A small image classifier, trained from scratch.
Model: 7.65M parameters, arch resnet_bottleneck.
Training: soap at rate 0.0044, 19500 steps, batches of 128, held-out accuracy 100%.
Data: trained on microscope photos of single blood and bone marrow cells, 194171 training examples, 12.9 epochs.
Rows from block 6, named by matrix and row number. Rows with one number belong to one channel. Each number is 128 + 24 x the weight over the matrix's rms, rounded and kept within 0 to 255. All counts start at 0. Numbers have three digits each.
# convs1: 3x3 conv (model.blocks.6.convs.1.weight, 128x128x3x3), inputs 48-59, a 3x3 kernel for each
# convs2: expand pointwise conv (model.blocks.6.convs.2.weight, 512x128x1x1, transposed), outputs 412-511
convs1.3:145122104122103154140149134149125121122078140130156100113108119129106108113169143106106146117100139124137145155132116118079149116121118119132137138155141139140113150116103099170138155118102162160143122132120090138117114111120089112134152120138142087126169147123161171145148120132129136132141113145121125163147101126119123083
convs2.3:129107184124157149153113128157123131143110130099142124121138128120135137143076145136158143127124137110138152095101125151148123125111125142134119103134122131138139114071134110163124116139110123129126052132112113123149113124109160114144128122082114127117114106140129124112136148118119135108133132136132
convs1.4:123108110140105111113131129086150182109114182120104119089110137126129123130144137148104119149160107095101158115143111137090127129140111129143153175111098127112126143106152108096145126120165101125136108106170127110136104117066133157112095124137182129132125164096146096162137146113083157139107112147168106082093129125114138163
convs2.4:133115083118057125139135123113132143132144124145194098111112162121116094068152120152145140094109118132144100080102128141129124126116083097134130107094161125096176121120140119166091139133168131133117140171147127111163109077149096135145096140132116146145127124096176116095148227141125121128135152153131
convs1.5:125113124119119127148149129115108109147151122146089128124102116117109177123119143114095134134097127157121136138140127110171144104085136086130163107133107136125112155111100116127132137117129159197129145124131120103124109111114128172126122137157108152157151168152108125143125094114145127133109142148143124121156150080128140125
convs2.5:114106140129162151166127153158116105143117146136111151154186134122094086151151104145133144115130111133161125089130138139105130121105106140142121099102122111123136113087096129102153131151130110104139106125122134134128138131127162139143109127120142132076132134098135146122117118132101138122128125146122
convs1.6:138092106144120126136121132128090113135120166152106104132149127120134138116160138151128118110102113132111134117137150118126151140117116121130092140121112105173105098133118109157122117132105122150103119144118129118130116159132116127111100115116151133124124129138122115094140141142140137147115107117121134140098160116137110115
convs2.6:137102050112130171133141118119133121121103111149142127142158141164122087196086073133094136136144170107130124137111129122158130157113163145150130131140121126143137119121103191070127126125143130158147104120106133158119138158142106131126120136130138118140123129094166142144141150127130144144128109093119
convs1.7:160145115124085118134133132116151152101134128128125125093116137169153134149110155117152134111164088107133105122132096168138118127127164149100132103133178139129090166176141112124117132102157122142093107148128119139151181126138106124141167105128148138231106153152157107066129112111113093100148113137081161082166045095112092171
convs2.7:133132197143170084132140103068180109135140148138130131135143146108146154161082125142121113129130078114106135174118147096102134137168255099119120121141146101144107149168106187134142125090134111120130126115093151116139135169129098117077155126110121131095136129022147094162128121133162101135116082121138
convs1.8:121103134140076107118136135159122115122125100122120173114112108123143116115106148101097141064126138114118103131142143133160136100095134117114092161096116131119137117148125130116116115145098128180103149142112142089114086128137138103152134137131092133145152112164112112154138106127141145105139149107167123134129122128145148071
convs2.8:118127151120093110129144113173121106129120130083117115124118088131123200098131113133145113114145110116155151125146122157121137162125206128133146133143143138132117135138099133072118134133110108136122175110145122123107144125152113120110142125132132113119118116127118148147097157102135136110116112161129
convs1.9:140135129104127121119082089110096070128125117139125150100106145153097149161151143145139130149120157121126143128120105116135090079139132161100097151143145128129114107127103111142110189126132082153130143104175136149080161139097106135146144155152108068158127122116154109132119122142115118148089120091124149175137120085115176084
convs2.9:109122139152127090120130114190102146143117122131117129119080109122163122139111198067143099135131099137094114111139125098142134146143170148149112117119103119134151127141119137137129135155096102104135099155141088128078112137162123122128103089112138115114126150117113101140132138151112134147140090172135
convs1.10:169106130117104135078177116130158155118114198110154109136105167098107145096137126103075114160101134117113105094104128104102127157118131124108091116106100146162121098154172144112135137133098133123104112109119104183129145122131111113120106105114126107168145082064131091153122145104108162134110098101112150149121131094097123108
convs2.10:113112181133156127107149132142116117120121077143136089106106142140139089105148143167120131076134115129121140101123096171077133119135122123138119099108146163141089127131122130121161114124165166106136056171206128102110107113169106120115136127136135128099125149112134131122120133138119141167144134160126
convs1.11:110156141123098155128140125153078106128201143140162133146080133093131129135164150126100104164137098137135106142115118108099083078150164065150139144110129122081065158129166096087130121132119165127116157084145078128138095133118067154135166151068167153148124141184110103125111169151090096120100137112159086166137120059169224133
convs2.11:109124214150072074131106139128016146116140138133129160112083111108169098147151147131141112150146144109147108144126110103121120099088244140117060105175118156110127141142122231134068128098121125207120133116105134100150130148167085147196106147128126120121128143080084159111091092158103145159133134101124
convs1.12:159113159087104131127113177142132126097159167142123105114129136126130113112131133145115138145104076122080121103139123145102103101100122129127152128109090137090144148153112120083135093138148107139106118124128124147118112143122148107096127118098100101172164148061156108132124135133116124146145111132114123129166130123088127125
convs2.12:113163158128130159137151122081126112088122132151125091132103140099106098151163135127103113104126124132140130185126148143084114125142134125148141108155139121117106118128154127111108122080107121188085164131105154130093108109140165121105172131096128125104102128135115101139107116120134133114130104154141
convs1.13:107217092072091080153125086165187134138107167119122118111105137155138108098167107162108129107090154167129151148125063092147155130101123146149126131148102107102137114160112143158155126142114128163116119140136143118096125118145107103120131137111112093178139109096100096168154144095110172145113103150103131114172122136147099165
convs2.13:115126187121110098140129124154185100139119143113180115139147096145060145065120135124139143100075173086175083157094101184061115123154140124139102109121129128084153132087105088082120105158091155150139091104148103104158140141120185106150119177143123119166100126132118172101165161105139132078131140177157
convs1.14:117119110107109127106137119111165112171120134089152097092177145172111139084119149138109149107128138121099106149115137174106156118146118134103093110114160113168104133097144124154099117173126124132173107146117106143115120110138139140125133120107130131178146126136157111097111134105150116111102140125106117118183171066153103173
convs2.14:128136194118136109133125129176148122101103085085103116113118152144074162107103121118156110143145150114118117093123164134157134118135092124117117114121128118137119129110136162166099120117117132166150157105163149148122117147127092136140117128129130123146142126130134122108110170128119134130141104123121
convs1.15:122134138135148081101123124100136136105138116129107136141107138148183139130089130155084121163134128143080130119130157138098118142106111095112136136140116113103148121127139138148141131131131125196131114120101116145113122124128118149120112151117117122151118115109147126120135156115128087096130137128173126096126143149110116111
convs2.15:122122161125119120132126102110106115119097125129072174111135073137139087073140120132124131133131133160099115154133099111099127132096131152123101136115120119122124145168157161122150114136119136122134148130151114146160107133129143143120145127123137150102130123104108140182131083120123136160130139107141
convs1.16:133120097137087129105108161116089130139147154125109126149145136109146116136131118114160133112092131123142153145124125109111166135135131111120122198130140088111160143126135107141162132107107106103147127136145122166110114145132117116108146094130142105080088115130127077142124145114129142141133128094087167111129105182167141077
convs2.16:132115173118039107114106125199137119140149089156213124153106120139137123071118134150138107176135152072110177168106083140084133118126159121140184119146149136122106099114113066155132118120138129105134060156148136160125108100162181134089116146137126143109135121101113085122144094142127104091134177187127
convs1.17:097121128113154139159123139132137142180103077162120111104133131068138153164100125102119142131127104121137109118123113143119106147110122111153147145107117160078100101165106113166082136120182119120104134097110119103100142114148163117135113128159111187100110118135108113170122150137149122098125118126089135131127098129109086188
convs2.17:130132138128165127135127147161121137128114152108111096147148131119137166161130123239145147157128123145156177131132096116158116125171175086133115101147142136157132131153112144035161149095088129138126119095092110150137128099139136135135128124102111130114137120086144146118125109125134131162133118161117
convs1.18:159106095152113060109142116123162128139141087128121101127125134095082155135138142133119163089145111107198158115212162142122128136127103156112186186120106113110100127111139091136115197108045162092130104137141075153104130113160127110136091138147052106128092126148150139146098114057127181126106138125125171160187088136155136150
convs2.18:091121106137108111126113129142139085137121129128119144134176128122102151163135127081135134106155112165165120091148161075126139151142168146129199128108130085116096118129120109155056146111148091063150127084107147114105140124132100121094107165111134137132132140146106093103158110090143118102130092126124
convs1.19:138118115133116122143133120173138115146132130142136148138134104100139135133132153131104128140089131139104121130112096138122153132115123152118163126097109109155127135140136126139110109145113119115161150166148108124144107127124124120135128138128135116146112140138120131144128126132131137131131130135122143138103142134117127100
convs2.19:133139089137161114127127107166124119118104152086093159114113157122087103178153120166118129121122148104112111131143148135107119130121153124132120117155121161146137139117147161079118133092111128139113126102117136129138127144134153129122116123117113135150132119139137161106134154130154118111128134089138
convs1.20:118156118152142139105109118147094160114159131156129121100116152153092146114115132128129132102097150157133122102116161112116126126135148159096133158123107139172127171168103125155147116137086141152129119128113171108105145127122119163151133154104172137138144139181105154160089125137121133108125133138149163196124104131146123118
convs2.20:101124195127099116144110155166203140118142145128150163122085155121151140140132110113103121101116131139104136064103121161108120134100115157103150161107130118115105120212142110158143137109121124052160153157105151132118136094138132113102105115165137116104142115118142107123142076128083123074111085129135
convs1.21:141074149087148120131088119108108144175109138146139103128124093157156176129090141140146124098137138126118130108134146168148130151095117167102102085069164164092109116121109107164148144164108091157149136157134162097092101137151123128144066128137140108106092108147148151137137156144173121071105163130111159156132079109188155148
convs2.21:120142133157058108091112069140045110159125147083090103108137091111135115181081179100109121183156182107115116123129084125137125090119155175129093167154124103084158149058058142167143129139123110114126098150064118104073134132129182133142128119164131147142133141143141174092088095159121113103106081122124
convs1.22:137141119115133127118126144116146180121136144149107089165126149175135138139119147133108133135114124163135118167120132140132116161116102145156128140097120160102111113132145168140174054145122108105137199128119148124112173127138223100172166119158086132143132146158103152122148151143132126134148133128111127131085121136146176101
convs2.22:145120160117155118191132110114175125105118125115148138116097132143096146130137128147181141128103127091132158174121140110109132156174109113114170120127125161195108130124126149133096124130115130111115139129101127121097141137120110125106125139129132115098129121140126156140142133129127125127134119120128
convs1.23:163129142125123126130111126138114146112153168099137143107151151114123131133108145127151148138142102151100135129121138102155159142123153100117114116100112129165178116127150127098110108119148113136104121116119123105145132140114093111112107090125167134128083152094136124127114150145139126117140144141076114118125099181193135089
convs2.23:120115122138132127145107142104061169113105107153151097161129099099085133157137084092127110156100129101113100097086146137095113144181175134127094133108137124160135122156157099129118139127125161141110170113132087140102125126101093111097150126118112129126123139100091139119148149138148135111119071144141
convs1.24:096157171154132102159136145113115157145167131117138119102127160131117109158130107152163128164162148126164109128147139127150099118146119107108117150122160117092131126132135132100118116152114119130118096157120152075132139119130109130105141145125126099115133138123121134111145117125139113149124121142116122122133114173132125130
convs2.24:122123130132151163104147111133115112124154118139126109139108100128128126048123127064118127118134107098144130099119111112136135125110109135124160120106126142117125128139120087175134141171101107133097094142162137117145127148127130127115123127145114119132129118128132115126138136139132124159132098150115
convs1.25:156113191127114128094102164142113146145119124104103136156121115103177119143112117141103096130132160126113137106115112110121118107087145128133089186119182133109156115131138123127120139141117138114153152128088146140118113120145122133114167144116126126126109146125089139104118118154134144096113148112130090115113110120128142110
convs2.25:124126138126178119113115117089127145120124145117185126124142118117144144121118127194160126163143148067124112156123102127094135112121118114121143131142138119152137133100111136123096114153130119140150105127099143129160129109140147154116117146136103128139135108110130106140156096125134103155123113138114
convs1.26:122142153141081131105190117117139118152149119153127135154137114098090131099135110141108112164111143155088139151147141142093115104153118182165141079122133086158103141188140190096125137149158126134115092111171172172109121152132161122170108142108160122139163149119125117151156111131151122134105137123100078160185093125060174111
convs2.26:142135155129142146124154103106163143156136142098058108125092175108117166104118154201093122159109089105146096137157150136109113096141056098123113109138131166096143121125083111132150127109135140147122157176123126151135128091116100145133109098166131141132138118126137105101106080138120108128128138120123
convs1.27:118068122121170126138135124140108104112083110145130108159142101121137123137108131130126123122122132119117159109136149134181129123138143134154098135131113119152124142121123126165128148112097139128117114144138185183118155119130139139110101152141138160124119139114087082156140133132142100111109134154142132152077123129165136205
convs2.27:139128080106128120149135138065100120141113212154107124185157112127116108099118123146094124141121120194099120206111132146144121128137115144131122154151119076149149139120099174138163118141136124123117162127111107157117122152131092124152100101093128118107128157141106139161142037112135128180126098117139
convs1.28:129167123146133116136171140121123163170096112139159104122146150148125131101119122165133123137120129134093123125108123160124108101127134122149107140144095158138135122110122116136124110141114118138127137126103130132109129144096105132134167105125140118154141114124141162139143118112145099138120135126119095109130125141090124133
convs2.28:136128107121091126128126096092106117119115124140114130154151148118122150137135116118114118121141140122137110190121118124135133156153112131125139144138124136142147131153165143094139127113139136107121138130154129141151140152129140097123153112091109151116118142097148161113146157177120141091125131123127
convs1.29:121144162140159122139096130108109156147067110140126151100116134133137125123105134140128125146152134138139114120132128116108135129137160095157170149119113122128130125143160133103129138122122185133115120121100128130127140114107102144127139151132147125110130125115105135114132118120132127128127140092176128062142103113137159093
convs2.29:148141086130118111125116125136109108120128141113053115105116131114134208116119161164133148144112145176135096113115150106160128137106153109123128107155136124126129139095115133117087143111106129158128111107092136122151127138126153119126138155154114157143104149118123109134132107091091125117141136099132
convs1.30:102156117089144128114153118121126136134117155142128120141133127112122152138126105082235132099184119116118126103109141145158096131126127119118114122101117157144159099118064176147138129125146130130114152111133132129138118134109123134158176133183142116127109143105123124144125124142144113098123147136131134099171174124165115101
convs2.30:127125092124127189122161120129114144125118137109144201144103130116143158153118119150087107127156122117112168199118135123094126115145207094120134153110113163124121128164155116095125129136111144140100122124141136129141126129125170155120156148097128122110099128158094131148111149141152110104132117148123
convs1.31:152105143103135122131149149146120127111095109152133115122128109137117159129108148119120121102115143115116129164125149159138097151135129154122126142130158133118085162151148111164137113127122136158146142108138114117116151122133135146114118103112160165122131163178071135160117116088118155105118135130156152152120124114109109108
convs2.31:129113118119111122131165088100102112140105121134115135120106115132111137127125145165164128135135157140120109076124090077161128135113114130126069112155122137209123124133129118130136129146105145055135089119110121129127136138126127137162104151154129142138111124147138139139118115115151115156146068125128
convs1.32:141108100088111146124160111141128137145147092108133133139133134104135132114098086144123135102122136129084152133147133121136136143148129110115113132130138138123103122143087093115159121164108128133157117120102117075084115100133152112102127120138142140112127104133114104155121158143123139124144122149217181193094134122133104089
convs2.32:121110175136091114112168121163130116110119177143150123123108144133148200123107191143114121120115129084165108050153132123145123128093037128126128105103144115155167134134169126076125132159137125082116108116131124119123115141091068138125118123173133126127116139121142152158096085143133101132136099136121
convs1.33:119136117134154114110155139125114118128160111129108116157132126137154108137113104113146128116211103104172138126111138091123119123159099101150131116142148125108112160113158106130102134149144095135133126128099128118110120122111113132106121159119131163153126118110146131137131147103111108128135109134145141111111072118150092113
convs2.33:137129111117124120134117127124114159123098143149113163143100123132150156082131154120090111159099134142098103069123156160129131127131134136112135145124118133088152151137128175145162118121105127122140117113131123144105132149153186104127136121105132155105149118096115136123149121146135123192125123104130
convs1.34:118123144112148169128077126128139093133142151107126121091099139152109111162124108151096097137133140140136114116128148118134081126103134074072125164138197082134101157084107134109125102101117133136081126141134136125096145089170132157106120142111150162115127089187124131075156123119133111134128126120153154097133132075193112122
convs2.34:126159087134101087151139094088066147152126145169074139121123116136142049136136088100112115118137118168142113227138159147106107145154249096119093147128121127068135143140146126109141133136093133103130076134116126115077135129104127123070114088022134135087152125132130106140118150154123133077140116110142
convs1.35:142131137132108177175095129120141115151133139145131120114130159147132117136156102118108157139097172150136117121149142130115112164108130149130134135159082166102122167123114138148093132120069124098142133156101109163113159132167120147115120134150123051150124090144118134130108101106154122108081119152101120154104118175098110164
convs2.35:105099186130164160123135099130162119114132126134111186126187147124106104202095098129117147138095142142129127166124143096151134141096169135133139107155116120156139123123111118053163132092106128102127071087153127109155101152130179130139132124154137117153125138120150131135152031129122136156135111109132
convs1.36:120108116126141156129149129127116130099124125115116116149142120123096112144121123123121127140124127123131141133155111134142151088125129106167126141112146142152124125122120111136134121101133117095115140109124110132166129156111150146114140146121133124168121128127083133121145150142144108116116142102166093106135119159111115146
convs2.36:118124090118103115133109112125100117137120151111151141152101126129126166119106141138135124125133144135121127124168128109088122129144155137143132140128109132134157139136137144141153136141128115055116138124126130148117138140123152141100142137113134136117139130125126117140152129137122128166128144139122
convs1.37:148135128151128114116119138105169142128135120133140149124116142115136134145121131168099116166083136168083124140118104135108120115101122137134114126127119129113127129134123130121131131117117118141100132144144132136106127113126147136126144133126142132119110129126107138128128121138122135127132125131120146125121159134156149123
convs2.37:144138118132127123128128125129121131121116130133108109098164138128104109148123122164135123137130115122106119142130120133141124127136138125130114135139133126134143125119113099123121124132112128168123102102144118130159118121129117130152134124122108135138133117132132129117135129126135124096117132136134
convs1.38:120117120141129071154148154105070178134103072131154121125139129108146134145140133158162122180100131122151138155125128172138132140145175087088108167093130149097122133108127143096130114128123148103128134135121143121141114141143137128113104140154121157101129164119147196145145141128114145122129114146138151087137158133136109115
convs2.38:131136144132148141132130135050160128092130129117125144131167148124155183113130138108156120114132106157138128068090102100122115131118084123114122154103137127108142121124130135144153126115133112158098180112171132142143138128123098102129110105113116122129154118168091120175102150097162145151145084127119
convs1.39:152089162118104149140163052131114118097132125113124115132110127128123107127104140138109131111108111105127153163065123080172143102132099150131126153120143110149109107128112128124155125131113124140163169159109126133139136143154154127137130122107117129120165090111141124162133141148128138122123104127179123143109158117125135105
convs2.39:131147065128163138129137124173121131112154149113157131142137147141125123112130129126122134104134128126151135148145150120139135116104059118107149151116122125084142122101123129090128133132104118164119149154136131157136137103120091125127164145126131110100113118123135124133190161123113117129138151131115
convs1.40:118172155124124166084142112127134146121163130140105150149084096140130146116154124128122121104122117139126115118136129113109100133114105129137129134106110124106153103152110162134111134137160113142124136137097130121115109136180132113135178133148130124114114129087108177137086117164121130132117158121186134161116087174089141103
convs2.40:106135163130106130114141115086153129125138130112172141120160141134146106100120136123111139100139125133124124150126103136152127119165159107125116114127129145159138118142118095099102145149114129162126197124134117108107136135121086155144132119092133128129129127125130140125132138115104122140146165139129
convs1.41:100117130163160092106143097120129093125134130137128118152120103111155134132150131126125173102080140126152118111155129164126110149122137157151163193109112165097106164116110100162116148189107118105134081145120153123104094129116139118146151138108094115131089140119137159142119108124133083126116118134168032114143127135110155145
convs2.41:129134071120134174129125140128148146128113115143121102130069141125082125129118092135166136164144127123112124143178146076146124104182214102121166103144102131142097125095168126124129118147099134095131105117147108115127130114118105120155151147097130107103112124117103132128128093102122136122132161128116
convs1.42:101127139121124116116190114120138124132086105112118116125123142101111135102149161135152108125109122126134135115142142135126131112138115120125085149111103128155144108126115136126131136100105138114109097133120129155082115124122151124125156137113133164165115116147137108122155168137144102181111135116111167112112140149144118108
convs2.42:135137108124132137124115110076129122125111111117182154138110142129098141091123095137112129115133116143132144201130110092104132141137101141143133139121123112127131125131137158161164115154097135149151111126151117122128119124138107129105145121108131111112125113140094133124104084150150130162126154117142
convs1.43:126102129114115112125135156121085143111118122143157120116134094140199154133099173141111136117094110125099144119091141140113111121153131141108120107128107111176166107096107134115111102129141122092141149120152132107132084159125084122111151111089161156121157108089128135083107136133152119099148157096083084123137146103187076164
convs2.43:118125085123135109104164116066134122105123175121147111138097140106175125167100059128108128136124126136138127180130144188144124141137183105110086133082139146187123123131108121115087134124129136113158121126164080123103115137117104129067125149115123113109130134128135119159123184132144123136123144128133
convs1.44:124146108144103119119144139117129131145138138117114115153121114121140095121162131131132126139145123141143126146129139142112109192134121129095094182153089134101082112144120145176182110139118099124154137108122121164153145133140165125183144150114108122119105134134173154091128143154133108157138126155119158134090143147105151131
convs2.44:140112141128108156138132115082116127141111138151130116113120112131133112091132115130135119152102122115111166158137134113129135135135087112113101138117111150121102143136156056099112132143171113172136150128141133142104109125150104147141124129142135170136157096103120202145163074131165128112128145119125
convs1.45:094137108168139170165075141117146143117133178160116144095149136102152156198096104163157114142142133159109111133143106126123160094162087161124140078108130121178108105134161133141161132140142097163162134145143173128106131173105106120114110124132138161089070116136107112110123104135123112163103116099134131175087170081164067187
convs2.45:106102124128141158133126150034114137119118115071156103125215138126156176174109171111146122114118106112149096152088165099160135141208136096151094096110151092151141130126143094075132116090140098103169159094205134164106112113117169119123111119085155106146161129114118148155124180093140146152128095115164
convs1.46:093115140154124101094158141111124114107128157145140135136118159147156087118106123106100147141147118105165101141122144138133113104142088121156129147159120155114162104151182135147126141117105103096168103096117119145108136102109111109174185123117160149101134100153104114095117125128119121175125136148135101123091122107077113163
convs2.46:154126146143108097107109112112168127121129139108168109119109117130144098111132137130118164109110122147126135142133119083126123128144180132156147164131112139135128127155126087103088150146139155111143122119135116118134107111137175155124112121187136097135149112145147116150104144150106109106128116139136
convs1.47:130113134135171135115174118120141125142122132101135107120147123149127136145136114106116147137124128138122147108108107145094125112145138154110097118100119114091147099126146108145156147105095107147125098153107128155133130119133120145075128140128137132125099114123154113138135150106144123109126158131123135127101146137106115122
convs2.47:151131125115119151149126127125134134142111133117114122112121109121126120151133133111112124121141137214111141117130144123145129126153117136123083161141101116103136140128146148150135106131129124118133130145120143146141122122150188137121127147124136123125165120137111139156129133124130117135116145075134
convs1.48:116143136123131127129099134110138093183134079125098118123131103133143135124158118107126122084117138131123154112130144135133132122150079134117137136185104129073131142159147138134085130143116129101134149089113140142111128129137092137138113123121119111178118084169138144149121092109121130128117145156113122125116110091112124143
convs2.48:135098163135150139132140125211167169132133127071039120139145125132119153161113113156127141138129165105107092160113123125157124133094140148132135122195111120166115139129131133118129152135120170104121084132137123119127127163131240134155099110128121115143130125094150153081135083098126122073126134106137
convs1.49:119123204111111089075151117137139138123133112120091115116144154085104130149156129126127139062136138132146139129127149088100131115166119145105148130165144131190074124167101089126160112165147095159135139090165127126126150120161106165129111095115165142096100119177142091101142113135154120103127121116157126158051192127139162105
convs2.49:130134101146134087130137100200129115140146088166187153128079130118130177114143106120139118100137158126134128073119111162111133113087130110108075147121123127101126127102178065110116131128142112151114111109132133136134107129142131139137110102118119144111132121128157137103115146125146120095138128137119
convs1.50:100119152136135097137131107128086131134132131136124126130146134096145107146156133123112141149106135125170116142124133136137129106123117127115128121141119118121112138148130135126125133130164096128153126120135082167135123116125156097135105103106167122127115132180123095101120132121137121116121138137163128129128129108109120097
convs2.50:124140159130097113110141154163125125113139105163160130128135138125126136059107155126119151123128138151120109138142144136122127118091128156140123142141151127131137132126137109196118127170096111110122167156131130142137124121148103144167123108126135110137123112102127118106149142146115125121131106144122
convs1.51:130143113137139113116097137103137109139138156152128108124132117114128113142098117122118129125122154104091136171112093124147169107143118200104145156109123140093099091113131115133136105193114133127137117145142159126111125114127145099096106126093060138147148171133120145129139121131114099125126139116133092140135070094157133110
convs2.51:141113161124099144121141107124108119104115129119100062128188097119083146121116216102122126131114124126118134123179138158135129105149091148125157133127121096114095117112143162090099115137134118145158136093154129101085113158133084116137164142192122126121113142132131124126117140132146128143126100106147
convs1.52:120147141170131115116093140140153115147158125148127114107177118118155170173089124171187108142125118121121147140085154134151117103151145113139145096161150118143147137135078139101126129135149141092175128101169139150118140116140147114127097132124150143094070136139123138044150157161157094108144138142079098095091104137168156227
convs2.52:104126099137172123141124128149094146120126140104198088132131158112153146070159056110099155152121084136203119102121143169086133088126125138104105160139159123111120139127134125073149146148158107109110161133153101128138141136148131113133119120145144124129127151132107070100189167146116146109126122157115
convs1.53:122138096121113110124112144141171135116151127132120157142144111079117144119166155127132121144140114164109112151123132150113088157105138143118107165131117164098101118168133110178170112154123122129127148088116139122173191131142154075185189169113150168156122115156104152109142139152140119135125155136106105186122132084106128088
convs2.53:152118150122124139145133149121190133118115128160121145133104115133128134169139181127183145133106124147117128122132130153149121140127128127130128134125117142171102138132097078058146127147133107174132150131142134125093135111139124127116133102153137114139121119127164172147106132114103128163123098106136
convs1.54:116124146183091086122123126141122085133120111156100137115115182114120106106130112108105140193161089123126130160129099136091124074154074188118149107123145116099108118183113158106118116101151118191093139100158115115140103127149148136105114164078112159115088158146119116199127147129142164119185127108140105122075094176130131098
convs2.54:082130168135073113126112127121125118108120107135098123110136143137084067140146154063130095129142137096127097174122105100161126129111188147128108108188123168070114133129123066176139137134148134054111120152097136113103122149100208110158142106076125105130104122173127123098128119173132125133128069146131
convs1.55:149142127134136115142138120137113107103154122117181120154108133121146108136125099155120118125111124124127126176107102159136119162100154190100119167120134170119106113159127133119171112140140124118108139101134133125146196097139213109115147112124108137163090127115133120167160109124147141127162133117161146139129135109099172136
convs2.55:105132142134148100122120133109187118108098158118078124135099126132098124138127161172167134167130129150124124105100121082108114131133134138121124151116121105153126123140091090077131111127127115154134092131144133128127133129110155141099110129166119134135134129108127120118140101115126121140121110131130
convs1.56:130146095167147091149133129132148135133102132158108116143114131105134105123167140124134131122123124111127135122128110123127116168149129111097145108127139109125138127088112129149145142143138134121121138114118139128130149119135120149125122116109142100130138122107139187103116120148144129149121135120115120146145144122101150137
convs2.56:130136125131076107129085143094087123110144133121142077148131158120109081156126105108111098110100122145173131121114130144131121143085109142139141108120131142128155138151112152133146136111130141117147147105125118110117120141132142109145126130166131120116131137108133136143133113142126121141147151144151
convs1.57:129124116147136143145131094146147115161092127136155094153134146141139110098129110129126150113116127145121137111152103120141108131144107140134118132126126138121134137095106145126156112144107134105132140108102142137106131127136136146132108104128123152114141144077157143124134120127131114140121138142136121107113131135115115151
convs2.57:114126101130166145121139134118113132109124147126124130143105134145113129154099098132107134080141123170107119118157142138136128137146103145130128168116115126131142137151138146106128123120122145142116106132150130124147131142133125104111128146173145131122144144160147142116138087155145119116121112090126
convs1.58:103121139126184157112119152126112154136153115117150087105113171108110131148105130105108148176151161148110113101088101095161152095157148132146093090126179164082108139115141114111131145138137143112138107141129141154144104072140100091132138115102159110124093146176162092165138131129153114067136126173128077177115127069112116200
convs2.58:113144161142148184124143131126153141144121110121116105149106137109145092132121132161144124125123128092110096109141149094109130112180095109137145106150135175144130114100148101122159105134102097168158101174156093148127139148140153131153115111121130111129116119130097091126142189142162133131114134166123
convs1.59:137121145138129173104108137109107130132093120160136090136133128138158115148123119147134135137147113122107133131124129127138133113145163139108112126157130139108109127142113127127112121112159134119106145124080115143138128141116143105111108130122125112132109143113115137149129137133117123130143125099145127131133096187097158103
convs2.59:124146109125149133130103136149121105121119115116175142108094134126142149127117139114121156108137101106120127132149140114128132136102102121139137113127127140096138145122135113133133120148173126151149146119070150136118131119121108120129124111114131128106122144152138115153129140151128141127132095115138
convs1.60:140126103133133173124112153135109132121146135101154133143165130102152140087105119111118134111141128133121130171135115164137108160137126152145126114131075162134146122177120129086102106155171097117091115112143153125134162098117179142128114107100099153095080135111144180153114124129118124153126140103076120136117120190098152134
convs2.60:099097109127147102093134140139178117135127132111129107127094116127131127157142149129129120153134114119125123204132112127103113121135113152122146122106115137163116128115108123154128122077108140176146147174105104139131135108131129099147102129099111165127124136117136172134159113135140124109113051125117
convs1.61:102199146110126094141120119128138131150118151134161113129158119142143139133114135125116134137089131149111134160124105138105152102109112124118158094161095157112116117160130135129135116131136114121098101128158087156103144131124124126128139109119132135169144138147112118166107098117124128116120126138110134154113126114135126105
convs2.61:145133165128137145126117099156143148132152104161135152149138128144109134110127115167125125157120139119121129148115112148133125120124124111132121122134132110124127135151109122090099134113127137138166096125145125136133119146108153117150103141148110120129091121135148139107165130108117128118118107129126
convs1.62:152163150113140123123108125092130135114093124184141142115141136118119118159142091162131149123132116106060154124125116120098131087119133155117150101158166114094106155174114103090109124082129099121134109146099112124131160125117112180143113175149174156220098098065120103114119115129119127128141115107124115124153084046153105109
convs2.62:149122151120085089110137115160082128148131153105087139134127117138125114096128149054097117156124108129128103079134090094114110121162183166133120162134127059155135147128131141183128132167106122122112133141127123140157125110091095150122157133148118135128138132139148127147134122163100137100136099097121
convs1.63:153171108172114098116092153128170129097108111154120112154158144089092152146114140172088132138095164147088145091104106116097163112110148124160143083081127091107119100082142136126159099127155132120092179142097155111150083147127134084097134109059080083127099188140133083124143140156121143152119149111120089128129126092149140127
convs2.63:120111122129156066123132143122145113073131125151167123116121165122097105192114160138098102126126125110142122107141140129104137123107098138137152100119125080077151138134102084090097114123160151173172083112119138116135130133141167120119091089124127139116132135134168135153174126170125122126127097109119
convs1.64:124135128123132125143160137116135138134143114132130139136147136146101131133145115136247125127161134122142131125139105124164124113140105124144125143141110115124122123119129116107113140142130118117135130131110112129130120127131105119101136147116095142129127095132133108135141113135134141140129151123122143116109182141128148116
convs2.64:125125157139158123125112152136137119137118114092135132143133112132107151073142142148116138100130137125122128120138119149146120112106148116127117155118127135140122140131133152179138131135128106129145103098129137122118119143146138102121137125121135126136124125142117133158105148120121118082128136146113
convs1.65:123120127139081158136153130110104131089114143125149097092108132122118109141147148165136112193168128153177118109104119113162152124128150120075131108108142101151139167145126123147133138088115147154155164134110122124103097105126115135092125109127110151147120129120129103112131105119140125130128130126103092158114106165125109126
convs2.65:139159122147076112144121131109094140124141109143183106120138115135140145107095174169156100144127120128116109142078136119118127107139162149135118123171144158147129131150130124102149138156122111180112136108077112117132115138153130120143112146173104121136120119112142148113069142141136110141117144121119